From a checkpoint of a small image classifier.
Data: trained on telescope images of galaxies (Galaxy Zoo DECaLS), 88335 training examples, 7.4 epochs.
Rows from block 4 of a small image classifier, named by matrix and row number. Rows with one number belong to one neuron. Each number is 500 + 25 x the weight over its row's rms, rounded and kept within 0 to 999. All counts start at 0. Numbers have three digits each.
After each neuron's rows are labels from the 100 images, of 14976, where the neuron reaches its highest value: "top examples" is what is common among them. Only what is clearly more common there than usual is listed. The data: telescope images of galaxies (Galaxy Zoo DECaLS). In brackets: how many of the 100.
# fc1: MLP up (model.blocks.4.mlp.fc1.weight, 1536x384), inputs 288-383
# fc2: MLP down (model.blocks.4.mlp.fc2.weight, 384x1536, transposed), outputs 288-383

fc1.119:506542539551531499522531538474478473466459509497505513464532506504521518474467484526523515493513467477509466522483478494510521510494514486501494495487471517511539534495500507544480482515482445507536467449497472479529450533474533469534523501545516520461494478494489483468495532534535491553
fc2.119:464517492489513502504513540490519544498513500474502486500484475472528478521499527527539515517463514520477514485471458565545452508529481506487480555536522513504471483438513487499503547504480496503562530514527469501498520491499497475464529512464497486480543525487546495521537484496483478508
top examples: edge-on disk: no (90); shape: featured or disk (90); spiral arms: yes (82)

fc1.719:518497471499483542507508457463515487482534510484479503464513507477472493468473495460480462491522508506525460432493519553535446477488526490568471474526509529509480522479486523506451517492500519502479485488490548466511534495521482456470501480451520560459507485481540509513509518507480456490
fc2.719:498519520491509515497503484515482505486509482517520482508507489510483501509487497523532474459492483491508482501501485484520505517489493493499508499511486499510491510512519518506476509481498513517568493494501498501506515480528481523508480493478473490497595490490487510500513488480501489501
top examples: edge-on disk: no (55); spiral arms: yes (46)

fc1.599:501502476498497443471510489537532519506486510496485512532509484540514465491491497507473504487520503493479509484490527528466510504517484558466529472490539502512479526527552547493480538523481520488472508522502481462537501531514535562519486509533530497510431460548528522509482489497496535542
fc2.599:494511504494489513506480505480498512534504489497493492493495513485495504497505516509492505540502503493494515505486490488499507493508491495483479477487502486489506484494480510487506480504483484492417510506488506517502506496480502496496515494506513511519392499496494511499510513512510523503
top examples: edge-on disk: yes (46); roundness: cigar-shaped (32)

fc1.15:535524505467455524457467454504507505492498529484454469486526495506522510510519472458494477438490486529491489482508503483468460489520516506499474538534513482474467497472538520460498542523497532517514494490521532580540448556502469515512482485511490539526472475506503531538510481468476511468
fc2.15:497509516494506491524502492478492472454489494499517479492495491486501510478491506505505496457503495505480479511499514488516489520479481483494512499520490499497481506507491503508493484486528546505559503487494485496488529489523483497523516497507471497476581508521513480517498487487492494499
top examples: edge-on disk: no (92); shape: featured or disk (92); spiral arms: yes (85)

fc1.184:501492504505505475522520513537475497567486464495532490556494523501433477511508499492483513467468475465497513456528502456532509524446482521476531519511478483479492503484503545480486451520519483457517468536507485467511482525471551476518497554511458482470473515488534503510478502483528536484
fc2.184:510483523514523487515526496503524476477516480486489498506503491523493482520507475492512505467510504496505493507520522493506486481522498511527502514513495501511494502496488493495467517490504506484599494486483501517521517504503511494516493509484483492490609495501502498480487498497522515503
top examples: edge-on disk: yes (64); shape: featured or disk (64); roundness: cigar-shaped (34)

fc1.28:467484470484475511503489514483503545492515527493484490529490503525487560497523487497474530541521499524486496469522443484505511507465503470498488529511490511484532483486455443516496469529484509499522548464499512537458481526520460488476511498477482506503519507507508461468507498501494481497
fc2.28:538517502539529444510508469552497473496512497478491500513526522488521490489491516490473477517500495495518494492505500469547497468512501501498514450556497505502512533525509517492511528511467459509456475544509503516485522522462541496452494516485514485491384513525477508537479490497466509512
top examples: spiral arms: yes (40)

fc1.317:473495526504504494464493473537529514466507500532487509487482446498481506491511508519514501475550475516466487502490487466485470486520527501490513504537561497504527466478465499481545532518502557490475444522525518475469466535493488524527460516501519491540485508508507478509574491497470483500
fc2.317:502489484485476511514469511485476524514497508504502472500512498498506507484496502484468488525483521497522498495503508492514496507497514515484522500475523510479511486504520509502491505511474471518440491487480502502519506494482526511466520507496505493513378478504505497489504514499490493508
top examples: edge-on disk: yes (50); roundness: cigar-shaped (39)

fc1.643:514501524539517513488497543507476503464490485462523494514508502510465535525526473538555518474485493511467494507465504495503491489540510488541521489474498495470519497470487499517470537457537524529510512524533545537489503565491440486483481498520469501505508521483496513453469519481485465448
fc2.643:502496532518516505516505507471486471466496495485506520506498489482537497473490492500522495447505492501494482515528500494508496470482478501500498503515484506506483503489503492520509477509498510515592519495483486507494504511496494523527509482513505494513589499512524488502513485512488507509
top examples: edge-on disk: no (92); shape: featured or disk (92); spiral arms: yes (81)

fc1.693:491467513469520517511488522503510520523506520510486503486495465504503502482466506514526518523470527500471479500522494472534470543527501493490557533525496487468451458453493471513480490520540474521526503527524538513464460517541516514546509488475480534524518547517527515530510507511525489528
fc2.693:511529543511499475511517472485466498496476498524506493512523496536527498474514465514516497485495533495522528478486475480489507512506485539513477530483482474491517470516499514507496459502529552523527511517523474500501498489525503511476499549508509496513552500469484480525471469478506490484
top examples: edge-on disk: no (88); shape: featured or disk (88); spiral arms: yes (79)

fc1.214:514477485486463533510473513555515460532527495506505516519465487485492520534513498503515488457522485500467478496477518548473523477504503474464491488506477504479505521499553503461494493508523496504477443493479519486487503510531490561482514505539462527544466515473469518487500442538510535444
fc2.214:508485548534506442475500488489502551492487515493494493508522553525489510463511541492456489494499545442538485500489517479511485503504476512507545536465462500518491520477525547542519463511488472457505528514519506461506511470484514465452476516488500491510475528468557470487521529516481518532
top examples: shape: star or artifact (27)

fc1.2:538522515452494479518550462503479446515521446476480474511500526516549503517543491476456515527536543515470503510539520484486518498485471508492512478492510515519472520529521528468516492500463484466462556482502501503469527545524492497479463500490518488535482458477497485493509490527514503473
fc2.2:504504494498494506490464499505504514513485496501495516500499503486490491508487496488488517521485497479509485511481486507483520501512523511519520494493486494489523479499498495477492487484493470517416506500496481511509461515471475513513507505495512503501395514514509498498493519489503503495
top examples: roundness: cigar-shaped (42)

fc1.197:528504512513544475473494521499478521549519505486479498502527502534514496505521501453495493484501505439488513525517493470506486482514459491424496489473506468479500532492486561494463529506467535481430499500474534535528484481481535522472493496544563495505448508554486486525496464501501519555
fc2.197:493508511498499509478484488492494505512483498499512492488504504481507511474481498522485515520508507512486498503504504502496513497487501527510501505479487521511500504496502496527530476496482504510410479497511516495484502486482493480492524497512479519502392509506476508527511528490489509492
top examples: edge-on disk: yes (71); shape: featured or disk (71); roundness: cigar-shaped (28)

fc1.559:506500528477545475495475531532475479500471479506456520520523498536500538520506477475483483520512521457493513532519470481495515495471500531493542501526499538465484488490527549536467465547515500483490501523502515490516556489522537508506528481498485499541517495480511494538514533503519483461
fc2.559:506498518491525517492524514491522471456480498523507516489505488487498509521503497509505515478484509513500491489524520533504484504486500483521513519525505505485510502497513475512490497517506530517571491514512520515513496491506491491516483495516484507515604483500518487495518512512475509506
top examples: shape: featured or disk (97); edge-on disk: no (96); spiral arms: yes (88)

fc1.358:500499500468516460439518503522487452492514515477500500484467454521514473468522514467494492464521492471470510531483499482468487480520499546499490472523506508509498511522477563469444528504469505510486508482483498472506493519549511533490477509523522491497470483544519514469512461470489511491
fc2.358:494514505500503510505477495502495524524518501496515504478495507503482504499483519513475502534477481488494496501482511512478503482513525496480519489491496494491504477492488482499507492502485483514429491484478528499488479506483492504503514511488498511522389499513491515508490517510485511492
top examples: roundness: cigar-shaped (39); edge-on disk: yes (32)

fc1.595:496513472473510504550512525492495506491451495473515480492502460511485474476486532508470460479475547486516455488509473510499447491466527503499489539472501528524496546525503514509516488518476540510459467468489482498524558472503522482540511533480526464505526523507492490527522535495498479437
fc2.595:505486492521511491520517485503496481490518483503489515512482496506497498489495480482508502475515500525482511493499494510522492494485492492527522529503496519510501509514494499499503504497542530496577492494509514480494500482507499494499507502497507495507618497504484509502501512501515510514
top examples: roundness: round (63)

fc1.172:527512480523489535534477516431511561476526520489501453549489485489471535494473456539465524518480478519523471531502483480473518456523539506518455464529558494488526497502504474544511546492471486494532484492460514513516450481532483504502502489551531482507502525486457479519516525462532453493
fc2.172:500522529502525518525494480513513466472519497503493522488487497485518513479497471518490466458504476490482497509506501484530502505504483479496490516508504507526505520494505515479495475487526531473544498499507498498489501502482510507518487492505492503493616474497514517528479493517494486498
top examples: edge-on disk: no (96); shape: featured or disk (96); spiral arms: yes (91)

fc1.479:468542504509490482517493492497539490515461468505498475472525532520526481514525543475498517462506536513512477505495513495486476466508490490527475515529468513505514515513482479534530478499499479481528519459431537508523519495512494525530484479475449519468533517528488543507510521530527496472
fc2.479:487475504499510512512484477500521493472488496508507501493506471497506493482513488482508486479486498487525485515528518507508494499487509489493514517496500521498488500514516522500492501499534532522568486506507519515478515475510502491485477510493478503525619518510480516493531482507516513498
top examples: roundness: round (41)

fc1.3:532480485541465507543548551504505467465517522488490465530477472550452474458468484490478485455452528492522468462509515464485492480487479499502511510491462499519474527527462480501519503542541530545473519496481517520487522464497527476493560487488504497464518479500459481487468499531516473505
fc2.3:498480526520523515490524501528484511456488502505509471478505470508500488527486492477520519477475494502494480503499493491500489504482510510515517502501512483487481497508499483506488494520538536503546524499485486486497529469513507489507506518513487506510586481515483497515526518484516471517
top examples: edge-on disk: no (90); shape: featured or disk (90); spiral arms: yes (81)

fc1.145:517496483461496480490499526519494451492490463489498513485516495465507497477470492466459514492500531501472518478517510499487495474502470528461468459529480551464539495465502537503489512529476515530473477524456472494518494465480505550466493496531547511532486511525536525531491485513523527486
fc2.145:493517507497522507506498494470509557537520503517511471509499542513506517457495512501483493560516491497513492502444511504507509474494519510496558510452499491559497496489497465538513489514491484474486527510507541517482475497508468472503510501494501495514428482479462493542513486489485474469
top examples: edge-on disk: yes (48)

fc1.20:507499525524516481474551501495512474501457458468510532524491459517491503496476503522475484512509518495540505506535528502448497479489488540480538474478497512498485512510497514489468533471502483473470537457518508460488539492523557541521490525548485515483500496493553529489544503520483550470
fc2.20:504489516538508485518494497506502500465492518527482487498502499521512487510503487472507500475520505510487518485517482509490470485524480488509512510513504511508477525497499504481498521503547542474560493477513503493520485476532496507516499506488503515519580479501500481516512475490489512510
top examples: edge-on disk: yes (64); shape: featured or disk (64); roundness: cigar-shaped (34)

fc1.8:494519509473506533513509509458480468519515499525486504493471488498507533489509527546518506458480512542503521510522513475477495521544473459514484489496468517515507453499520462528528470487497544502480549494475485553551533503460488488467542541499447463496491494451494536493451534462494527495
fc2.8:498515508523514490509514486490501474444513484490508496504509464492481517472487511481525491485495518525514498499509508485520494497515472497497483491497495485505506511486484520505480496480537510500561494496504486515483525509494508515528493517517507485507603494520505505514510468502494491500
top examples: spiral arms: yes (39)

fc1.421:512513491485471533539501500470507488458477520514517483498547472525475547532470495510537462523504511479506486498510472471534495488485565470552464518553511459484510498477459457531513483540505489468520492503516488481469528488518503467466544503503492483493536534482523486495484560474520476489
fc2.421:525529502504522497523489511506503489487521511508507512508517523510518498489531480516506505463508472537485502481489506518520508485498508473492512484531509501529468480507502506485515511479513491510544490535506518470503503529535494529529470495488501506487557503471492505475526491503514483504
top examples: edge-on disk: yes (30)

fc1.585:509506504459477477509498524483473479498492506504531477498484512494534507524491485470479500529485492526460531518464481546549481495531497461469497497513508549516497466470491523541524490504479487485500500510500472503493473495535445494473494510480489513539511483509504500457499484521491443512
fc2.585:480510504506489509483497513492505497542508497497488489511510485486491518499487517507475506528489515509501507484502485486499486483494510496499502490484497493489499515492496485483512515508462469517421484483503497516499492520481520507510496513494503512509383496498495505499489513488502529490
top examples: roundness: cigar-shaped (34); edge-on disk: yes (26)

fc1.333:483493486507466536511491480517541524485529487525513489486542498513501478549528489516478556519554505501509477435477489538491514477504494517488485501510487503477520528498527536501537477492519494489481486520479488509474512502492506544516492541508530474485462497524501510531540473503498509480
fc2.333:484493482497484493486469513523503527520509516489489514495491515481506507500512504481470514522481495488489513514504496491491509503499505507496492483478492507469520506500491517492489495499471451502422502492507504491522489507485509506503506497487495514504391487487485492495504518506481515515
top examples: edge-on disk: yes (43); roundness: cigar-shaped (35)

fc1.356:534465529509503516488528493549511483458526494489476511489516510517516474510478493460508482530512492491480534490487507470518500485495476506515509505524476514462486515489495516494421477509479475480525478538438503514525488478531483507505500439485503498477529492542509522464482483517565493491
fc2.356:483526526511497483517494483496506476482507485487487523502483482516497490525531497468531483472499498499495489532518483490507484509500505478483492482508481522506509486509500483517498477489496513495584512521521512527508498502492493498526525486490476480503569499526490536498528499483500463488
top examples: edge-on disk: no (94); shape: featured or disk (94); spiral arms: yes (84)

fc1.706:482526496508511505486512491484533492477541522481499486526453525473538471496464533504478517520509451532479455521502514486507520457480486462522483537513505499511498477502528466523473453492534468529512500437510508486494499550489449479504536485499514469492522524493523499511528495513470509550
fc2.706:513519509514519475492499506480501491455489495512489506519509468502483520480500511509531491487510510479514491500494490519518498495485507508509514524495524494512513519501501486484486489500534524503574488511488515490501506478498505498495494496493495492507623504501517509511491477482505479489
top examples: edge-on disk: no (91); shape: featured or disk (91); spiral arms: yes (78)

fc1.396:524505517461499520504477487491503477523518474466513467490509523489507538539510486468467478532475488527473494539528488489547473522499493484464500517516509507489485505475463452505511461500471470481506528527532521523476448535491445468469538526478494504523508488496488509472507468502482468456
fc2.396:494509491500509496500491493521511512517500502505491530512504496484500508489496495491486491543492486514489492493475496495487499477508518488495478472487511494493519508511494515492518496495481473493438490507512512508522488506501493511487495505511500512506376487487492518500490513506506525486
top examples: bar: no (31)

fc1.409:500485545532482485476514486541534479469538497506508474501504487483513460502544544549478479477515485487517511505482504488509539464513510529471511499480496532486528495494448503504520474475513530528521505531448470497513477487486510522476497477501482477500525484460543498484519507505505506499
fc2.409:516500506527501500516510492491527478473483476492511514488518482504512511474491504500514495450510479503495499509510483509517476477509494500508494512492506488501499496491519507503501482508540538493559508489512515492481496513497476486517510505490481480500584485485472510513499506481508478482
top examples: edge-on disk: yes (72); shape: featured or disk (72); roundness: cigar-shaped (28)

fc1.291:482478499464509510472509504529469482526506487480554553481531531484506479515444485478489504465511506526500525506510491489455536511508509492474476510503538461484499525488508499534462471521479481503509496476490462468480511462547490469479498516506508502520508536492474517565477453511487505550
fc2.291:489502512521485504530500480496485490468505493511519487512502494513488499486477479478498506457522516525482500487498512514496487488516505505493515521494499508528502487517519505488490513486517520514577512505486511504490522502507515516525472502473505499493586514503487489506500472485488509492
top examples: edge-on disk: yes (40)

fc1.127:544510530491456540534514478495479480525461457533507478511482483489483473500474447472493505505505503531486488538467478499522510523481500478508455492461477485507497483515487471506561500541531538526464488487508534488486487515518472492520530512488551513491514507443516525515505476484481489493
fc2.127:482504474498549449516449496490537553545518533471495508495534500505484494497510512502528533498479511518471527520506511502530490510503452531490526479528484495504485532475528492509482543487439467517458509542527411506512521511473530486530484539519475502466444530452532482475504467476497513480
top examples: spiral arms: yes (39)

fc1.716:477462500488551456507487458502512507508500507514478546526520484521497504519536510494499516480519511497488518479464522506511495513479508470497535498506490467497527511473476531518506499481549503527418487487523471501499490475540497461509473501546506513514436462559512516484542448502523487513
fc2.716:477492511492479510465496492505498496514479508513485492489477511509515497495491508510472508518480520513504499490504491497505520500509513508501494496481509498462522524478491503493519495509477477510420482502509501508498506491485510508483514488493484519499393496502490480484495528476480526488
top examples: roundness: cigar-shaped (43); edge-on disk: yes (42)

fc1.129:471529505497524448486521482532528530471454494498504565497497503526515500496533513524501516529465548464487462487477549493456478538494522546473529459492517496507498501510524546504498523494490481523498469475520497503502498488476537493477470500502499518550464490530549496473527492515477516506
fc2.129:474497482496492516487489507507496519542504512505490500495490516502482495513492502524492492522484494487476504496498488494489511474497503478489512489498504502494510501496494482487529500490468492490413506486504521505505500520484496472487513500523489508489372493497494499493524522506494513518
top examples: roundness: cigar-shaped (44)

fc1.528:499471506524531486450495465505492525492502493459487498499485505542489512488508513519517525493480510494522520492491495479452476540505477505524506492503519506518494501525461531507490529487455501499508485474502550501516463521461516501508520494483492469512489496487537490511511475519448501540
fc2.528:508516507495489491495474518513507488542496520504493509510492511486513487489502504491474499543475493501505503499489510496490487494480507502489482498493513508497496498497503513496520487488485470508407484502506493493514489497496493507494519487507515510489395496480511517506500509488507516484
top examples: roundness: cigar-shaped (25)

fc1.310:486499506454536548559520443466532508509493496512460508509482470475501470510498551451540536528520496490521500523516510525530514503519508497504524518488497540518494495459524482512536485480514483537526526481497482465523498476486495480517509507465468537459533476481525446452494485454468538493
fc2.310:506487522526489521512521482491486479455484479497496490505505499518501506489519504518514474468516497521504506506522511517485478503490496511518485494525491500506482518502517483493484511505515524500587519481491486475512511491523503510527496521486500509495626517503480486497503482505525494507
top examples: roundness: round (76)

fc1.131:482483533534519482451475490510478486524454520540530514506505499547518540440475520443496486463456519476501558521476461476474520511519488515504481445456464513453478534504500513477451472452475484507508484504507467480503509490501512508502494451483459527491505519480470523475466485542521480523
fc2.131:493489499530486495498500490519493490478483518498485475524517503482485501485511506482532473454508500501494507484514518507485481503517508481489515538499487505517472486491540505486497510494504505496555500504487521512500510486541478502511499510519508520519590504512523480521514490499494496495
top examples: edge-on disk: no (93); shape: featured or disk (93); spiral arms: yes (81)

fc1.355:527458441496495471537475443491509469511508523518486481496510494461506505460503518491505489525502490438493486543549496536495506475530496504525504516541506473451523528494500531511538500474501512520515477442521472530504513512502517467488507478503475472529510488478477510492511545490514515460
fc2.355:493520496497521518500516486512500504466484490518507488514502483480507499486501474496530474456514487504523514490506494490497492481506480497503489528516480509529479497497519476496475510479521523518573511513482498500506520493499493510502488474508512505501601497519512519510481507516494471500
top examples: spiral arms: yes (40)

fc1.464:484482494507487509525510521528498469468535504510538494466460483478473528530456482497511480479498451565514469476468508508459502497464473487511466514488500484512493462521496476524504473532515510498503509513465464490516463500531529478541489509508506543488514528501522459516486525526483523478
fc2.464:525493500524491523515537499510488516482498480484497499510498496515491501487485496498496494470520505507506491484498485492494494484502494483486516507492512522497492506524512502510477506483539528510566489518493485513502493500501492484521492521479480511496595477487479483493487473478486495495
top examples: roundness: round (48)

fc1.29:518497510483543504499499508515546509506485470516507506470468527500554520532496502505553468515514505500489494523507541472477465485533520489508491474498528487547515504504509524487477494526446469495508482532555506484422528480521531512517478492509532530497495510515537492513538522500494499528
fc2.29:478499491506474507500472502497497492533489497502502476470508483509483499490477505522513522535509524483480497479489474486500497508488501506488488483483498512475511507498480494499523517512500485521426497495491498525524476507486502511478515485472493494493390500513493482498495509507505512518
top examples: roundness: cigar-shaped (54); edge-on disk: yes (36)

fc1.438:517477503489503483555542540504548481522539496489515510488472509439548498488511527451496507569499525469483470518491492484486494481488517463501435491467469512476528483517497453481474553512503503511548471494470524501506488471504469471474469461531509492560498514522544502442534493473498491493
fc2.438:489556504475472503497524447527492475474528516496480493484498528553479496531502491496505505505512461515491546480492511510526495508537464526490519514518509494558482520481492521537532462492515515486515559515512510460480518505489494549529539521476463526502537496473495504564487481519533486509
top examples: roundness: cigar-shaped (32)

fc1.680:518500520522502534536522506459483460490470521490523533489487517500510513500458534524520487502490500471489482486478499506504542498504478499504521473506478508432558475522529465535461467511553486520523500484506462440510473478515520497508489501519499510481497494483448538482488555544501484555
fc2.680:544495481528497480478509539502516520532507467521546467514489556484505478508531504498497549488537477530469501472533458556494500500486475479505461508541469541484486535484532529535505528481473519502494514560500482538530507486473498505523525496480518486510497516502552512468500487471472503488
top examples: edge-on disk: no (57); spiral arms: yes (42)

fc1.32:492505475466533488453498516555511495518507483489495538493507487510530492495501506501474512501487510458509518505506526485484530477494469507493517484504511485510506493573524555499484536519492522481460471464492496505481517531532574568489452471506519468494462489548524491509498496499497504523
fc2.32:495509508492503528511494488506477499524504492512511475468501510478506508514482498479476492556510492508504516507476510473502500510505504504501508498488502518496500497488481503493522492503485487494436479488505524496523503486484494473486494511486493533519397497511471506509513515489490516479
top examples: edge-on disk: yes (66); shape: featured or disk (66); roundness: cigar-shaped (30)

fc1.41:464470480437506500463506513487518516506535512504507492529479453492515525512510435513504511454504523533497506463468475505526489491486525533500496543557527496507508477503466477518522527513504494496488489526488520515473488522504491482493556473499526524499504506492509544530532481485507452509
fc2.41:480497479500490471497469505521498518529506519506499532509494509498512519498498500493496495546479488505503513512466490491498485487511508481496485480495515514496514514496487488495525498491445456507408493492475488507498498516489511499502509530519491487496404497501487511485485521480486522489
top examples: edge-on disk: no (57); spiral arms: yes (46)

fc1.670:485490462502493555522521482477454497500468554539514474530539511501503512521463496494480469483525485563476456508513521528482486464523505477478515529486478515525490491492455480551476493480487507502521484513456516496516526519461536466486494455505463505490511504451491476497516517522515512529
fc2.670:488512509498521492504497495490517504483490500513482485513503494516496490482503495496494506462522518496508511502507475484519480496493513502498505493510486507503504480502500490494475508515524533483570483522489493495504519479513513502518486516491475500525617512490493492513481493513485503503
top examples: shape: featured or disk (76); edge-on disk: yes (72)

fc1.173:481492504494500420500481509510552457500469492482548506522475484476470460522475486502458458492514494493507535506493487495494509509497514487521534504526551516499528521548524490509519459485544467520519503464516506477529456530506479475506505477479514521513538510462531516482502467538500518527
fc2.173:482531508487531527511515507482488505493507543524470507514521500481512481488501516480531502459498509505502479497498479487485501507501489504479488492499491489483511494474494528503517478500503522462552501545530517505530496480497474522532522511518477470512586498483495484526479506503506466474
top examples: edge-on disk: yes (72); shape: featured or disk (72); roundness: cigar-shaped (28)

fc1.652:501493495523507508538503531497531526503496528450476504502509456512476509516503519499543512435501503501517459480461506494532475502467540491500516540460524477509451481456512494516534507498479495536492482517516485555489481489525473465477473490457501494487506491482514484506495502496490496512
fc2.652:513487509527482506506510482483489478462505507502502504517515497514501503513507484509513495488513499499499507516480508523499498484487483497500517517494477506490478516517491474485477515499537527490554515495519506478512511507506478497497491497518508509486600491518514481503491504490512501495
top examples: roundness: round (66)

fc1.194:520516494478521488500501524554496474501512475468495529484538437492509504514483464456500474521517521453506526527500497506488533470493511537500461446510535538512494489522467504481505503489484508472460467545501479464484492503481526481515473488556511527512492510560503505460529507525499537490
fc2.194:502517508499481519494469505473498521530506526513495468491506502475484486479496498519487531518521483500479500482487528508472503509530487522490529523491493536511516506482491488516495497497475489482428520490502505509526484485503487520503507503502500522502384478500485499519502515503516510510
top examples: shape: featured or disk (70); edge-on disk: yes (69); roundness: cigar-shaped (27)

fc1.740:527512500493489516489519497521484507497534500490526541481472527507516429502531523519442495524539486487538524479520517523497504522484515523482532488500474493490509489527568526427525517529452533521465503494535481500480525515533539530499457499523520530511423517475525495517561480507474524492
fc2.740:483486486504483490485494506511497503529497489491494474507499496507498514504487521490490524513486512496511505513495509501502507508489485502485511513483510513497506478488505511488517487473485463481413494502500511510509494496487510513497504486512505494510382478511507503486491518510486500504
top examples: edge-on disk: yes (55); roundness: cigar-shaped (40)

fc1.167:482500500478493460504503445522468516531500482491531525507480527516554514505505502526470544528488511490525523535522546470499485472483516463466525468464521482517508520501519541496457490511476494499472525481507505504510494512521514523459441494510497452526490530569531503442505527513473473474
fc2.167:507492509509501506486470504515512505508489514497501497486508501484508480491505523480496515536494496489496516488504492489482516509505498508493511475509503494485513493496476493504523489510489487495436470488497516502491481491490519497491510490511499516492381487494490520522515513500479512519
top examples: roundness: cigar-shaped (36); edge-on disk: yes (34)

fc1.537:490497509514472540542485495481522519479495559539523467464491511481449493511475529495518506507521497539516470503486437466517461458473532453492501524518485484462507491487469511494521516485480528487495495500464543496490482505493482476489557505490525497517489516505517504484525468497496511516
fc2.537:514514515510508489492513490504494497479511497500504519498508472514513505493508505513521498457494488496491480523527505505488514500515484486502484524513496505513491504511505489527488520504510508524577495483525478489517484475493467487514471499488506500511616505480504511508501501483509473520
top examples: edge-on disk: no (93); spiral arms: yes (89); bar: no (65)

fc1.63:505503498457514469450452479484517512523549515467460465502499513467488495507514497531478528505487511500467513486530478535501520492549501489498498460476489503482472488488461547489506485469487496488557543481485486497486506485497525467438523524510484481502489496489486487532506468459480476463
fc2.63:484487508500497501500477510503520510540490505486501492497499496502506500483485520480470521545507507500499504501491506493493501508505506514487491487492493501484508505502512502483522510497480469495409483503509509510493499514496503482513494515507504492510376503493510491505483531511502497513
top examples: roundness: cigar-shaped (41); edge-on disk: yes (32)

fc1.246:537459528470471527504520478529521455490507537469486553531470496484498487476474471464520465435504511473512512505471495512510478487511498506486479534518466486539500495530513460524510457481483558527498467498518492508478472497492491482512481490491460504480495490472510520530483470513526472541
fc2.246:500516505521499471483480490506520500474485497518503493490513507503518520484515484515523456481509484525469485502501503508513508513525482489514495500470525508493484526516532522517491504467531527504552493495479480489519522478482481510475493521512498476518571497501487511493486472518524490500
top examples: roundness: round (58)